Weights of a small image embedding model: 0.836M parameters, activation relu.
Rows from block 7 of a small image embedding model, named by matrix and row number. Each number is 128 + 32 x the weight over its row's rms, rounded and kept within 0 to 255. All counts start at 0. Numbers have three digits each.
After each channel's rows are labels from the 100 images, of 14976, where the channel reaches its highest value: "responds to" is what is common among them. Only what is clearly more common there than usual is listed. The data: retinal OCT scans (Kermany 2017).
# conv: pointwise conv (model.blocks.7.conv.weight, 256x256x1x1), inputs 172-255

conv.83:162160134128048178147084168117101122130085112120107080112122131099062107121155117110143117166110162149156114154129112152110169135100139122166146176157103139103126154148130109157172204147154126151159182120093127143122159167108067179133112133105103099063
responds to: finding: drusen

conv.174:096094131105103096115128151135156096144138150108178098101118165113139133100100087171141127169141109153133125133083098141112127134134139118090104098133097139116155146147153096156081113119132099105087133167156103194099127176125117135132122176193097118102
responds to: finding: normal

conv.97:184115139138129120104130118104141105169168134140141133057101131160084139225136121090133070088142160136155165114166152164100085099227127149101127111147120128103141139170104111105134132096165113141096144110127137160150127142097130161100132171114130208085
responds to: finding: choroidal neovascularization

conv.45:090129143089132119115176145216108110145152083125140161196152114091112089147140171166127141146116128176087154092142112146177109117110119131124119116137171143094117125088092121166113169159101075159109099107148108130051117151107095129107150161113057127189
responds to: finding: drusen

conv.25:167165144183148053122147099139123191130109153160158127109134101100132120161097123177117158157166143102145095097135156104147115134101148116109110153096085200149136187138134139140121157117138054102082217159127043123083148107128133063181143143137183085161
responds to: finding: choroidal neovascularization

conv.106:162149087164143113107071119150114133156151150104117191119112151131092092119078103118156119134108154216139124107100108173150123064101194083139106102162062144153180104140120090133096157161143126094131141132149131129161137122138142084153123152134147098102
responds to: finding: normal

conv.56:044092180098089155170113103136152116149121140154095174091163133086143102126163117106149181133121149144185097100188157178171069071112103148107117157125088108147141128140058131109111108093100063104142157148117140126176108145152142058117160082139153095143
responds to: finding: choroidal neovascularization

conv.26:141129111147146138129122090067105166089147138124097171102105121115123111109096108166097125222133096176138116115103147153113102103123125108114125113218063136056114160133073142106076172094071113104083177098154103124171114113085123153114149169135165144132
responds to: finding: drusen

conv.49:103158130144118111132126101146136110129078082112079073115189075104129164125175162125172083132096122114140099143157054072130172195113150177183143153114133106125099196138085152072165103121176136204123148150190121116161145140067166115159139138138098132134
responds to: finding: choroidal neovascularization

conv.151:168130151155121139085140124091097082136123169113135145108133071141226086074129137080058080126173127137156132135132156146103136119143117142131124153206152122149186134154122125056115135162099092169167183128127072112105156140144128110165112121127128136135
responds to: finding: normal

conv.160:135038108144105144116176166097166168114149111147126181131143158130120151161146114095083111121137132161092141088112140102131145170143120110153078145136136131136134104169079163051185148198125089072157104061096117038116100160152079115110093165118137140143
responds to: finding: diabetic macular edema

conv.188:074082089154163124105135164125160101079120181147105114096183076151107151158109204075064238094117154159161120128166132090138115142071160132132131119143089118162152090156162179117139161137145174103144073142106158120100161138108118090125133107151141161174
responds to: finding: diabetic macular edema; finding: drusen

conv.43:055155142135116089089131100118128101066140080130090102172097187149123120138122119133170091083117099128128156218108151146116165117165144092131154109155123124150100115107082145113073145099149101128153184147113112105123131129119127123104091130055135154226
responds to: finding: drusen

conv.129:099138133112092095123149155145104114133207172111109147125113150145119112121130138113132159067131104130139131134075133135093118090120130120172141108097134163076153103222062138146125146081140074131186074119108178139123199121104133141080154140072111072176
responds to: finding: drusen

conv.54:075143123122113149139057117138125118171125139114163117134103144139119193128140133093146149161136137146176163150124109133134134103139082161171101111118159128178122145211184118094132137170055153198135135115158156116139102114090164081138112129137134121178
responds to: finding: diabetic macular edema

conv.19:097125139110110155165144133109096183139102132158186116091112080112128108104099138117105141147032163094130111168145159102134077117114139058220129172167160122165132111148118117134066125102120129153150105111161084101125107060180171083106113070123176114144
responds to: finding: normal

conv.81:121069125130107126144143110042104162062109136138101105164147139128102140105080057082156128146117126170135142132118151124190128112124147163123135049077117164156114216089034157120138137142106184131159177192075093161114136127103152144138122158107129144154
responds to: finding: choroidal neovascularization

conv.14:085112090114168104108114124170065159146136122130131141141109163131162143163117116129121107170114130064140122137085128180105159119152139153128155143117135121154125139116151138206149114107087112123115045122131134125136117175101119188098157108095042157115
responds to: finding: drusen

conv.109:104140153154102114100103144093148170185089154120143133075088131119094131125133069148150153111089112061091145096131094135167133129137163127139214139132158103127148105136125111122169142155121153153120106096174116162193149166068091170074104116107115167149
responds to: finding: choroidal neovascularization

conv.4:106116147141155139120124112082152203161096116149090126116145065179130060182107134123168181172141082103194107158083098140177172131147183108096150086126177136096157085128143156122146098133060171076142114068107097130070124109130133113173127107132045111211
responds to: finding: normal

conv.84:151142151098091148130115154128119147183125086129112057082099153223134136147143062114094167138094183175112166143119173165112125152120121144166155115127115129152196170136068107149122143104123119215152094116093114119097075102167067121091140130167136135143
responds to: finding: choroidal neovascularization

conv.127:119098184101134100155077116047126134116084133184155145120064116136145093112131108148105170148091096130146127119109108121153104079098173088165134211165123150169134164124133126085072099094092117091203101129177082127141163133169172121115097151111141147106
responds to: finding: normal

conv.96:128118153079104160102083144087173190182171128132137087128137140175127150105147174098129224094163115085132099149155208130126108195100131134157108138130128129122153188145131116135084083092109153144098102085167156143146112066168090137191152094063185146094
responds to: finding: choroidal neovascularization

conv.142:151166055104082106120165118158101129121154104110209119119162161140050124119141135091130121122130192144093136069096123107164142134092153227138159091095102093146192152214014113163113100190104126103156160143168105175132116136144117117111119119140104115112
responds to: finding: normal

conv.69:075138158156140134115119102235124159125132106150140149169111089130148126133101122119155184140163091134115112152099147133116100147147053208093138076120143126098124125212121135109136114120114116108153148081145113178139132158121130130170113138123116106150
responds to: finding: normal

conv.246:211113117137093136128157115068102162174173122104191122112062055104119157128149096103180079134105105217087128138093138167108086139088121111087162169052148142173092119135137187140186133100124133129169158118089111139110113147124123169126062087179122157109
responds to: finding: choroidal neovascularization

conv.207:104086099089124116125136102155126151122128119122142096070130109099201045156137150156113125161076137168121113078135128140108115112071077216128158126146138164099153131118128156126092127179104082110112116140150074133145132052123118147141131151099156153103
responds to: finding: normal

conv.177:134140112160088130049148125138158048103109142159144113109100129147129138061145118121162194144130057151133129098152116139092086081099158129163168123116156138123127174122125119151109146123081144071118145131104089142122119095125180107160160101145169121142
responds to: finding: choroidal neovascularization

conv.198:146084138100133139185094101073106095175135130128195112129083168159129102102114101149088130126100088111132133164133125097118132127078166088143148040154094166156146071141119124127134139148104135145152128109116093099136086155136084130140123123144098112145
responds to: finding: normal

conv.35:133083096118122100114137139124140167119169127088134157092142144129149151142124143084156160157185102115103080131177128192175167121128136128134166122103093108125160078125133138151171140082144101146145116123123102148184162103147133191145186128203177110093
responds to: finding: choroidal neovascularization

conv.186:205112162103115123141147100140119109128140118164158115135129091122129121117034137118142113087136154132142141165140163122127090092127094098095141144184136141149117125188086170157101071091158109115156149091170129113110135103107147124151124115109094142114
responds to: finding: choroidal neovascularization

conv.36:127077127122121149060116125177114119094089110133120167206114132070166129098133115100145130087095110125117122103128105139169114092125187190121146125117107121127136122097120122140120108123087125094155124123092114213106142103120115165143126172175193121088
responds to: finding: normal

conv.68:171103163105094133123127107179168189165103173125192136106110159136180123121148171067106142087153076170128179168146134096095092129124065074107116118118094140146099109183133098175084176131099081111154069140136128126129114097161117143106165142112112139113
responds to: finding: drusen

conv.248:110111149105083108223113119156133170143192149169037064131096109140109141086146149124182086137135076104105155134157103168133123131197123090098133151089120173137145106110102093088213077125105109117118175210172137141189079135088115111138106148118127128111
responds to: finding: normal

conv.2:166110134129136133091100133134112130117182118172099083139149083093151102135098099149201103111139117134083162128116118099128129076097115054113128067124158098095176087104136105110160162122142144102087107093078114118116113155114152112169100143091120121127
responds to: finding: drusen

conv.171:146123174101107072132163081219122075162135063164168120091144122107159102086159126080085075107107139135181127195164172174171128166090143129107151107133130075101170144122094147154145087176168067108175177116138154140146129122191130162182139084128107102070
responds to: finding: choroidal neovascularization

conv.5:115127082163110094181211125113114135119134103200117188211105149165104121093115160134139119125120186221100108128121079122140113131198094137097109128094064200087196046130161113114122102107142122131153142096157114101138094106134116112113177105094106158194
responds to: finding: normal

conv.119:140123153159194167111145096154160149160166040138102152098123114096071106135148170145194054132133131125146123118132106158140185109153164130173100138186135118104135156152167122127174100150205138118107207153093188143135143161154091134103105154128115173184
responds to: finding: drusen

conv.144:159149114174125073159102077125155094092149172127111147134093122092049136204160130158158130084138110140125110149155095176153112154141115167107142124101095129089095165102167107128113116135158122126164070098110155120156179071150184080202112110150158147124
responds to: finding: choroidal neovascularization

conv.73:127135151114146072147118072121179176101111092119142126094104135120163112157094187140155085102171108145111086171117094127132138158103089146091215127155115104145148141229212133123142095111129125101110143146103157134110177108126176088116167141107129161204
responds to: finding: drusen

conv.161:124186189131144087110099095154086147106059119128174100166141146168160184147103081153098095137113128147108114123128090083140085103142165159083149152106108131147152105137186094152181134221149135185122150112160138123127129116121115112085159102134129128117
responds to: finding: normal

conv.113:104116157119128156073137080085095140122174192144110105109088095135121160075119170152121181121105102158099049167133157147058131117127119118148085141122130148124133230157129061148157185135122121043123128131147158153033122092215116122115161135144123128125
responds to: finding: drusen

conv.152:122081136103103089140123147135133196116107135158201076122147133076110121129133118145113133153127221148138147156123177114162111108228129163119214169119143135206135124083144073086113134101100146146147134081163100127088140087105111073105128072067129113105
responds to: finding: diabetic macular edema

conv.146:111137059102073182169152090123102121163085150140089173104193111115107171199115117152096084113152120085091177161145109112076109119147112114131196083151119119094207128080169143129091167142157135135100121129082148121086142113093139097136067119109141139165
responds to: finding: drusen

conv.185:101081129149140133131089075150112175167168105078130103104118137061135142095110193118154133109168127135157114065189089148102150144115199153119099134180150123100123138174132081109139087127135141201151114137117185122122122104136239194088104103123164111113
responds to: finding: diabetic macular edema

conv.87:102204121100104156121153155131127096209122218122117116093105152201084179105105157135161158124089147110137122162158110122146082156192077135109122118091123126140120117078127080124150118156134161096071179113128142098130145131137108153074108163131133059120
responds to: finding: choroidal neovascularization; finding: diabetic macular edema

conv.176:102139133074112108159195162185070171113128108105128098101118125185128142124092106147132154168125130108098137102189152161148112088135087148127079181110139154107114061144167105087146101138113073165123135131101113108189091155125175158100163095139123098110
responds to: finding: diabetic macular edema

conv.12:182094195135099201142127121123129111225118077122122152216145112203155138104148127147133141114125165127151176123116153161111110109177147157114145071103064138101129124177145101105173114066111142159110116145150104112118176173082114133112160107165064120097
responds to: finding: choroidal neovascularization; finding: drusen

conv.250:167115146089070162113119133111116168150110136119112075149120125160093161090135122144112083115072078121105145113130075164127127077149081118121103061135105176112127107154109125135189072120153144081157158155175133079202151206163126154183110168111088119146
responds to: finding: choroidal neovascularization

conv.143:102110101087093077058114087078165081065097170100123064118112119139130143093115120159097129160137176149103117105136177102091156139161115150149162106115130121099123125135102139123116153130151138135067171125137076133089112119090129099132132137154106118094
responds to: finding: diabetic macular edema

conv.232:111098103132130100122121176097159094113055122146030119175147147117140137101097109113185134133120171114069131127110102167115136174104164109150125122143161133127176131128141097194098141140159079176127091091173049145115132175111121108116102170125158184124
responds to: finding: choroidal neovascularization

conv.165:215129197129141148140178095162100127116159090108139090124164094127069119190118065128163158141108131122128149112144116075122110185138152129107142129093166138136181135105119124175092157118117095197203160203146080083161070135118098141093124104149050111156
responds to: finding: choroidal neovascularization