python train.py --model="image embedding model" --train_examples=49215 --crop_scale_min=1 --horizontal_flip=true --translate=0.12 --rotation_deg=5 --stem="single" --am_softmax_scale=30 --init="lecun_normal" --muon_scale="original" --momentum=0.9 --adamw_lr_other_params=0.00097 --steps=16600 --warmup_steps=830 --adamw_weight_decay_other_params=0.05
Rows from block 8 of a small image embedding model, named by matrix and row number. Each number is 500 + 50 x the weight over its row's rms, rounded and kept within 0 to 999. All counts start at 0. Numbers have three digits each.
After each channel's rows are labels from the 100 images, of 14976, where the channel reaches its highest value: "responds to" is what is common among them. Only what is clearly more common there than usual is listed. The data: retinal OCT scans (Kermany 2017).
# conv: pointwise conv (model.blocks.8.conv.weight, 256x256x1x1), inputs 86-171

conv.112:512468493513516453533485421403407424545522486629461490562504507453610461523483460395473526608641456574503593489503510568467544502544454439549563459451557422505516559475505570429492519440539506501525470442498560576408476567525547580461502476519572431440432504
responds to: finding: drusen

conv.231:471559476473407489459476449477459457558533584452501488438512559505565487448546463521483520454472537563476430519495519455451457470578407480623491440532487601501563470453516424475507513475593537368486454476568545492488494418478598455477558463503486529478451547
responds to: finding: drusen

conv.160:550642555533566473495402513540456477469520524474530446524546431542499450502556495416488432468589460473464558510579527501463591538540447498480436513536500535430470514500548486529471552510514471588414566463520495477409488499395485504507461566559540465490416388
responds to: finding: normal

conv.255:450532443427626468525513472442431446511659542644472508434467475446398514506432510524466505503494500485549513421447557482484524495467551480572447485521411426477468469435442470573512510546409462529484448515516447446425500471455507458448530442534516439513462462
responds to: finding: drusen

conv.47:548491525562514452502552474536450461553464451424522393508509395509501473450508462502562541453530437478485526459514529434450465573515501509444441503431516505512434445517603440490520540508467556579392531389445508565486553536454493471512521547469485560453544479
responds to: finding: normal

conv.157:493488580414487499441555451504463502445509523451472465465528582544528561533521434482479482543424455491474413591494498513546419545538492568517532482451450496479467558544468562539496504482558523499560560419462486490542524515538499541506487480499545523392476535
responds to: finding: choroidal neovascularization

conv.82:467541486496506480541472485423494543584529495452478504440544500520518499487477490413458568536445536571442491596499480482470497510596401496473537477482499505462463416475428542469542500491481516550472486454456456497508527544535579467564502495595484426673591548
responds to: finding: normal

conv.54:525347475585630467503503445493481486548480589451482531528496462522617542483442485531561461446529525467480487582458435473493516614472534553464489519431492527484533456481537570505545499509446484511504457463411562536467544499491464516489439532522480514467565462
responds to: finding: choroidal neovascularization

conv.28:476514461487477501490455583529590573534544552518590493415434436473503610582561515535456571509502467557397479453520479515453455488549363494603436547476529467457474467458449546512424501517563488543552460506548485482478488546513513536511499493478525544469516597
responds to: finding: drusen

conv.186:517454565555535535501419471402512480515478537551476463508578539495506534515588523532396387440513533439430505455470424465486496491511432455491463516538484525531521521557549574551402493412458514500559506534452486568445514482431540578468451511535498485545480434
responds to: finding: choroidal neovascularization

conv.175:522433474524480588507463406539486551588400444595473613493508609505582529558549525464379509533489446449446456503506403433548542413560563487417464506487506519516503527472462532493469575501523500495488573474491511494493439563541448504528452538487474509548485557
responds to: finding: normal

conv.72:530453487492599526565442546532479533570490479527520473501434682465491485512590468472558510404475461550490473515464509486556458468545452570474501526431466515500508505476596537490511532518487558408494503467494507551502521492549602463483395461458535433521440406
responds to: finding: normal

conv.53:423435453570400481594512536509442522488568478469515468570476568472488538521455482507543488437503425489474434455554510492453532484449522490538419438557545392443453560462473562513588492538510548442575555439474479467467477508449517443505457518586480465463455511
responds to: finding: normal

conv.89:530441500464572611377505544519437433456518563475517527458503514521462560476523494554578559517533510527479510518497519494519473538522418501552543653454530467507582539579542509468523503492447461538451554422600544429488479500573499493381470595450497453535484554
responds to: finding: diabetic macular edema

conv.104:405443570469491512456513521560458395474531529565543509549466542527514524455540459535575461553491478593504458471419493504607455461508440496552554521516466463501454612527478583490519433653617494568424514565427501464446493460421471451456504546585483482488458536
responds to: finding: diabetic macular edema

conv.13:549557488554522512521454486487489501453498575495466536582484462520514559517459548548479503546641550405509509433441406465434631514536592532568476441545564497524518562506503483511471497557434456498567481546559518484465477493454591460498476435555543454501517601
responds to: finding: diabetic macular edema

conv.122:426528508500555480508516497608538449539545552512483508560587484517498569503555534532488453510486469465564481508447453542516488533503406459592535563538471485439482520541459520599474537579485548473460502510463374393538558455550560467475565492489574487430555585
responds to: finding: drusen

conv.242:504481520464483531437530555465509468426599527524469515505554508485472547699544464525503533481531524496452504518493507555516528522517477504554508521554464514560429477443507466505557490505482507559454447511484569394514493452496498575486552490518550677523470463
responds to: finding: choroidal neovascularization

conv.124:462412480542462531523537471526528428431461430545531412457460431499448513470440585559565436506451673539411564527461454521499528495482460485496519496495596515489395497475520456459537608548482422499518544495538524541566507539526481510485528471499401473476484541
responds to: finding: choroidal neovascularization

conv.75:518507558496488519407511486534513426475477448505439518516478496489458607503517524544526508423406458442480497478370516499497557556528572483484440464627554512487476560496505557498535528501434541497470458472472498515459581505573527444404528505502497549564537404
responds to: finding: normal

conv.141:565550487448503555466472489373454398508556452490462534561418482540497471491481421545460468492478455483475469567520479496547455442582425602451600455483472451496434406520553596492493444462512482447502524622460541487456556595431495504483451483561508504419531441
responds to: finding: normal

conv.16:453495541455515675526500511442430553518479539502600502397555525494408450461447483518454557498478545501517599504463516502542510480478563440471457530494437505427462567464451567459498591498471482514488547559472500524619493502503536409525470537492510459532517489
responds to: finding: choroidal neovascularization

conv.170:544568513455463487509520569473462490559584522550499498515523536562515443460408403485502535478562471494418539508436462465446552489587374482576680435425514517518500500527541470497450508500452491404571434501477530569460481490542454447428536479486475481513556660
responds to: finding: drusen

conv.108:460542492537553542477430537473523492533520493463551532559410567520518522508441557480510463467603637475481454530441440418471467497557475438378493462456480459480522525577537496571439522446501593427587503450433492476450545516470530482477516514508432442576507420
responds to: finding: normal

conv.136:602511475564468531540501480534546494453482494645387440506529504529480505498516470462513531410486530505458603518494501397547475506471447602525516563528505454550489613544477469525497433460472467476479465412520543481392540515506465455552543507413440519421519427
responds to: finding: drusen

conv.233:469402501498593521467557524567412480471560535487464513497400457488439508424483553458484503585542447529442512531533430498520504495574529480485435508522444446420541501469571543566615460567464493463406449486562529418545522401546570519520384422422448486450521497
responds to: finding: normal

conv.24:542497555548493510378518594475454469464518515560440511536429512539492542538534471451554437552514430545440437506567544424567505543423452562516583513481487546469389427499475498541493483443549481484512389574589514468475455510539550494401423546492478605437528551
responds to: finding: choroidal neovascularization

conv.57:531475516514537453370409449438477510501516536529396475497414525522504432399428522500542554532585407472495498513494397435503451547527469497469464485465513586540518459493524459491571605489536474457538471478565514436579522411447587506471467478471509572566604440
responds to: finding: normal

conv.42:477464481499362503448500629400481435437583464519555511493504529530549643455589567519482503434477494525481599558476473473470425475474479534572604443447546521545525464502545603573496474584495514437451497457569444569506460614437552524428605453495539451502491471
responds to: finding: drusen

conv.206:474478551489546496415427471394505551519461637618539504480468434557483492497572530611458459557430452580515528530436508438456477507565501456520590457542454533372529455556481486411424529476515470447531487521463507543426668506494564563523632450552531538481538412
responds to: finding: drusen

conv.51:426490559458503512441474446494565496475480445507533463550503550441460418407450520459536467506504472516469461498430480478525452510482534513493535445469503537484525473493479527542499501530461480602538480441496360472465491390408447521488458574489514504585565550
responds to: finding: normal

conv.205:543453424443523539475475495518510502583468554492493514531499492481637508452419510493518546423473417462405550451475490403405511507551360528450536521396427509502447485496556475489544466498466467503471525429495540438546464565394527431425562478586487464452489555
responds to: finding: drusen

conv.62:498474458430429532442493425531471446491451428535422525484478499437516505476539465556448448501460539531498536500485493555474589496542564488567480546507438435482517536451548549513593552568584434474484431454518474508478452427461531498485429493408365543495563473
responds to: finding: choroidal neovascularization

conv.227:517465532470449532536496504501556454537452403462508510552520565518525560508536440452459554539607532492480496481509576463511561516468562433552558543591460470498556476483515491480481572443458501526526482447521471493474426513611387571533444480495507435442401421
responds to: finding: normal

conv.6:536491507448519506497451546485468400445544449473422453515464495529492540527489501520482520416521517546479448527474631453541669506377464478517509465448497569413507495451468498494478456478620531515526451441584566537496468476506544471537534522544442543503518578
responds to: finding: choroidal neovascularization

conv.21:557512542499551569565659491503638548500485579509452555505423565469588438525514503505534515453455459561519549577372528549435472531532588480456451458507446556559507455518465457486453550581519517490498565477552442529529463465470525486422427519452497500534458588
responds to: finding: drusen

conv.171:420497554493525543471499465495569481445504453496516487499603473467421465380483590497560425539477526582449461552520559531600546571484589498434481501497513512383474439420535495516543455507480429518508535496524483490511460569421511524398471577605532385511478532
responds to: finding: choroidal neovascularization

conv.76:639580515496429547526455471536512525473521564461493431494502432553472415496449634523409487568427509512455599518475540500499466601432492438521506523559469572447460523453543488508495509424439601480481572483493468558414464472519403501545473529465501461500417485
responds to: finding: choroidal neovascularization

conv.2:524509500468525497487439462441466559462541533504423524448455450468501501480496556549481503515462552517457637515663479550407507503524481424559541495541493537463477525504567471585512503438571508360557492546470542573465530549484538559462575468533509473502502549
responds to: finding: drusen

conv.31:545451460496449406448540471578569441392466420532490559522488499502492522589446605512511512551498424481501465457478486503521648465540467503588494491499525492496484440486516560421486536560535585516484466465462516549447513491549421593376460610530515519474583531
responds to: finding: choroidal neovascularization

conv.145:478565577505548530461484501483454529586492466576462445536464536504553447516459527526476516565497473587529532477622491464520536558565315400590612508392527575492461487403539466509497495450413521520477502484520579506480460557519454542470551518525481404490484524
responds to: finding: drusen

conv.218:463540475461557508601530538445534514611502572450597494558512557611560516505468478492592473534588513511470442560372559503455589475489420512502511522552568484445536551435550606473480514458480518495529507502467494556508474446457507429530549518502498434601611492
responds to: finding: normal

conv.225:505489410496552426436517528502485517412619416445537454511469589436472413484455441499459486491531491446476471545427449537496512450456508590471646462471459529506520494563454502524525502425518563447585493451473546432465445511502561439472646487581458423536460651
responds to: finding: drusen

conv.103:530320549514470430451475466545552624455571570508409453564494558467395505476587468465556481464413488600555549441470574518414474446531563550537477440507547527488452563506452498496514506523472477449499476464577503519484486502547437471505619466494470532445462516
responds to: finding: drusen

conv.215:384495499536495460458494504539482484463503485434554499599521554550460414539482476506489471523474499422454492525477412431469439573546528451477556465518542559436466530437441460548519695488472558484546475484536555480495472491580531475557474441577474495458524542
responds to: finding: choroidal neovascularization

conv.208:416489481544510514479539483486446513431398458547457481425490491484418465515499471443495442500449484480481462579543491508499569559546577452529558572480436436539539460521580560522487460554516485449475571451420523497432487458510416461509505515520486515684538484
responds to: finding: normal

conv.150:509480494539499530508406494494510580474499435508433519528471452444524489456564582460486557522487472430475586578491512429480494502468506455481430546551555504475450473555559473478494561455526479468492561514477524374575458432519452492579464396474577481541516472
responds to: finding: choroidal neovascularization

conv.245:554410505466551552536418465532478495546495472517575493455535571550468456548454513477485445421468542469499543506433512574501559486516510596444570526503504532435479405455491481439512462424480540532434515495511545491536500416473633465448503457549472464396417457
responds to: finding: normal

conv.45:448544467580471561462451453434518470487592373533447496509535500453533498398477500486498477417468483467479574417498400416464561521574450494477411545499476523526509513470584548453451447456463582445532546474481483507518518424501437499488456564575451477483519446
responds to: finding: normal

conv.14:512542516449497556522529558470494531439463614533481457421450508524422561493497498499453573514477481598481504552423580503512494438525516433518500493496434551423481435548570554425529525560513529537511538520417466500499494476452438501522518467497529423559654486
responds to: finding: normal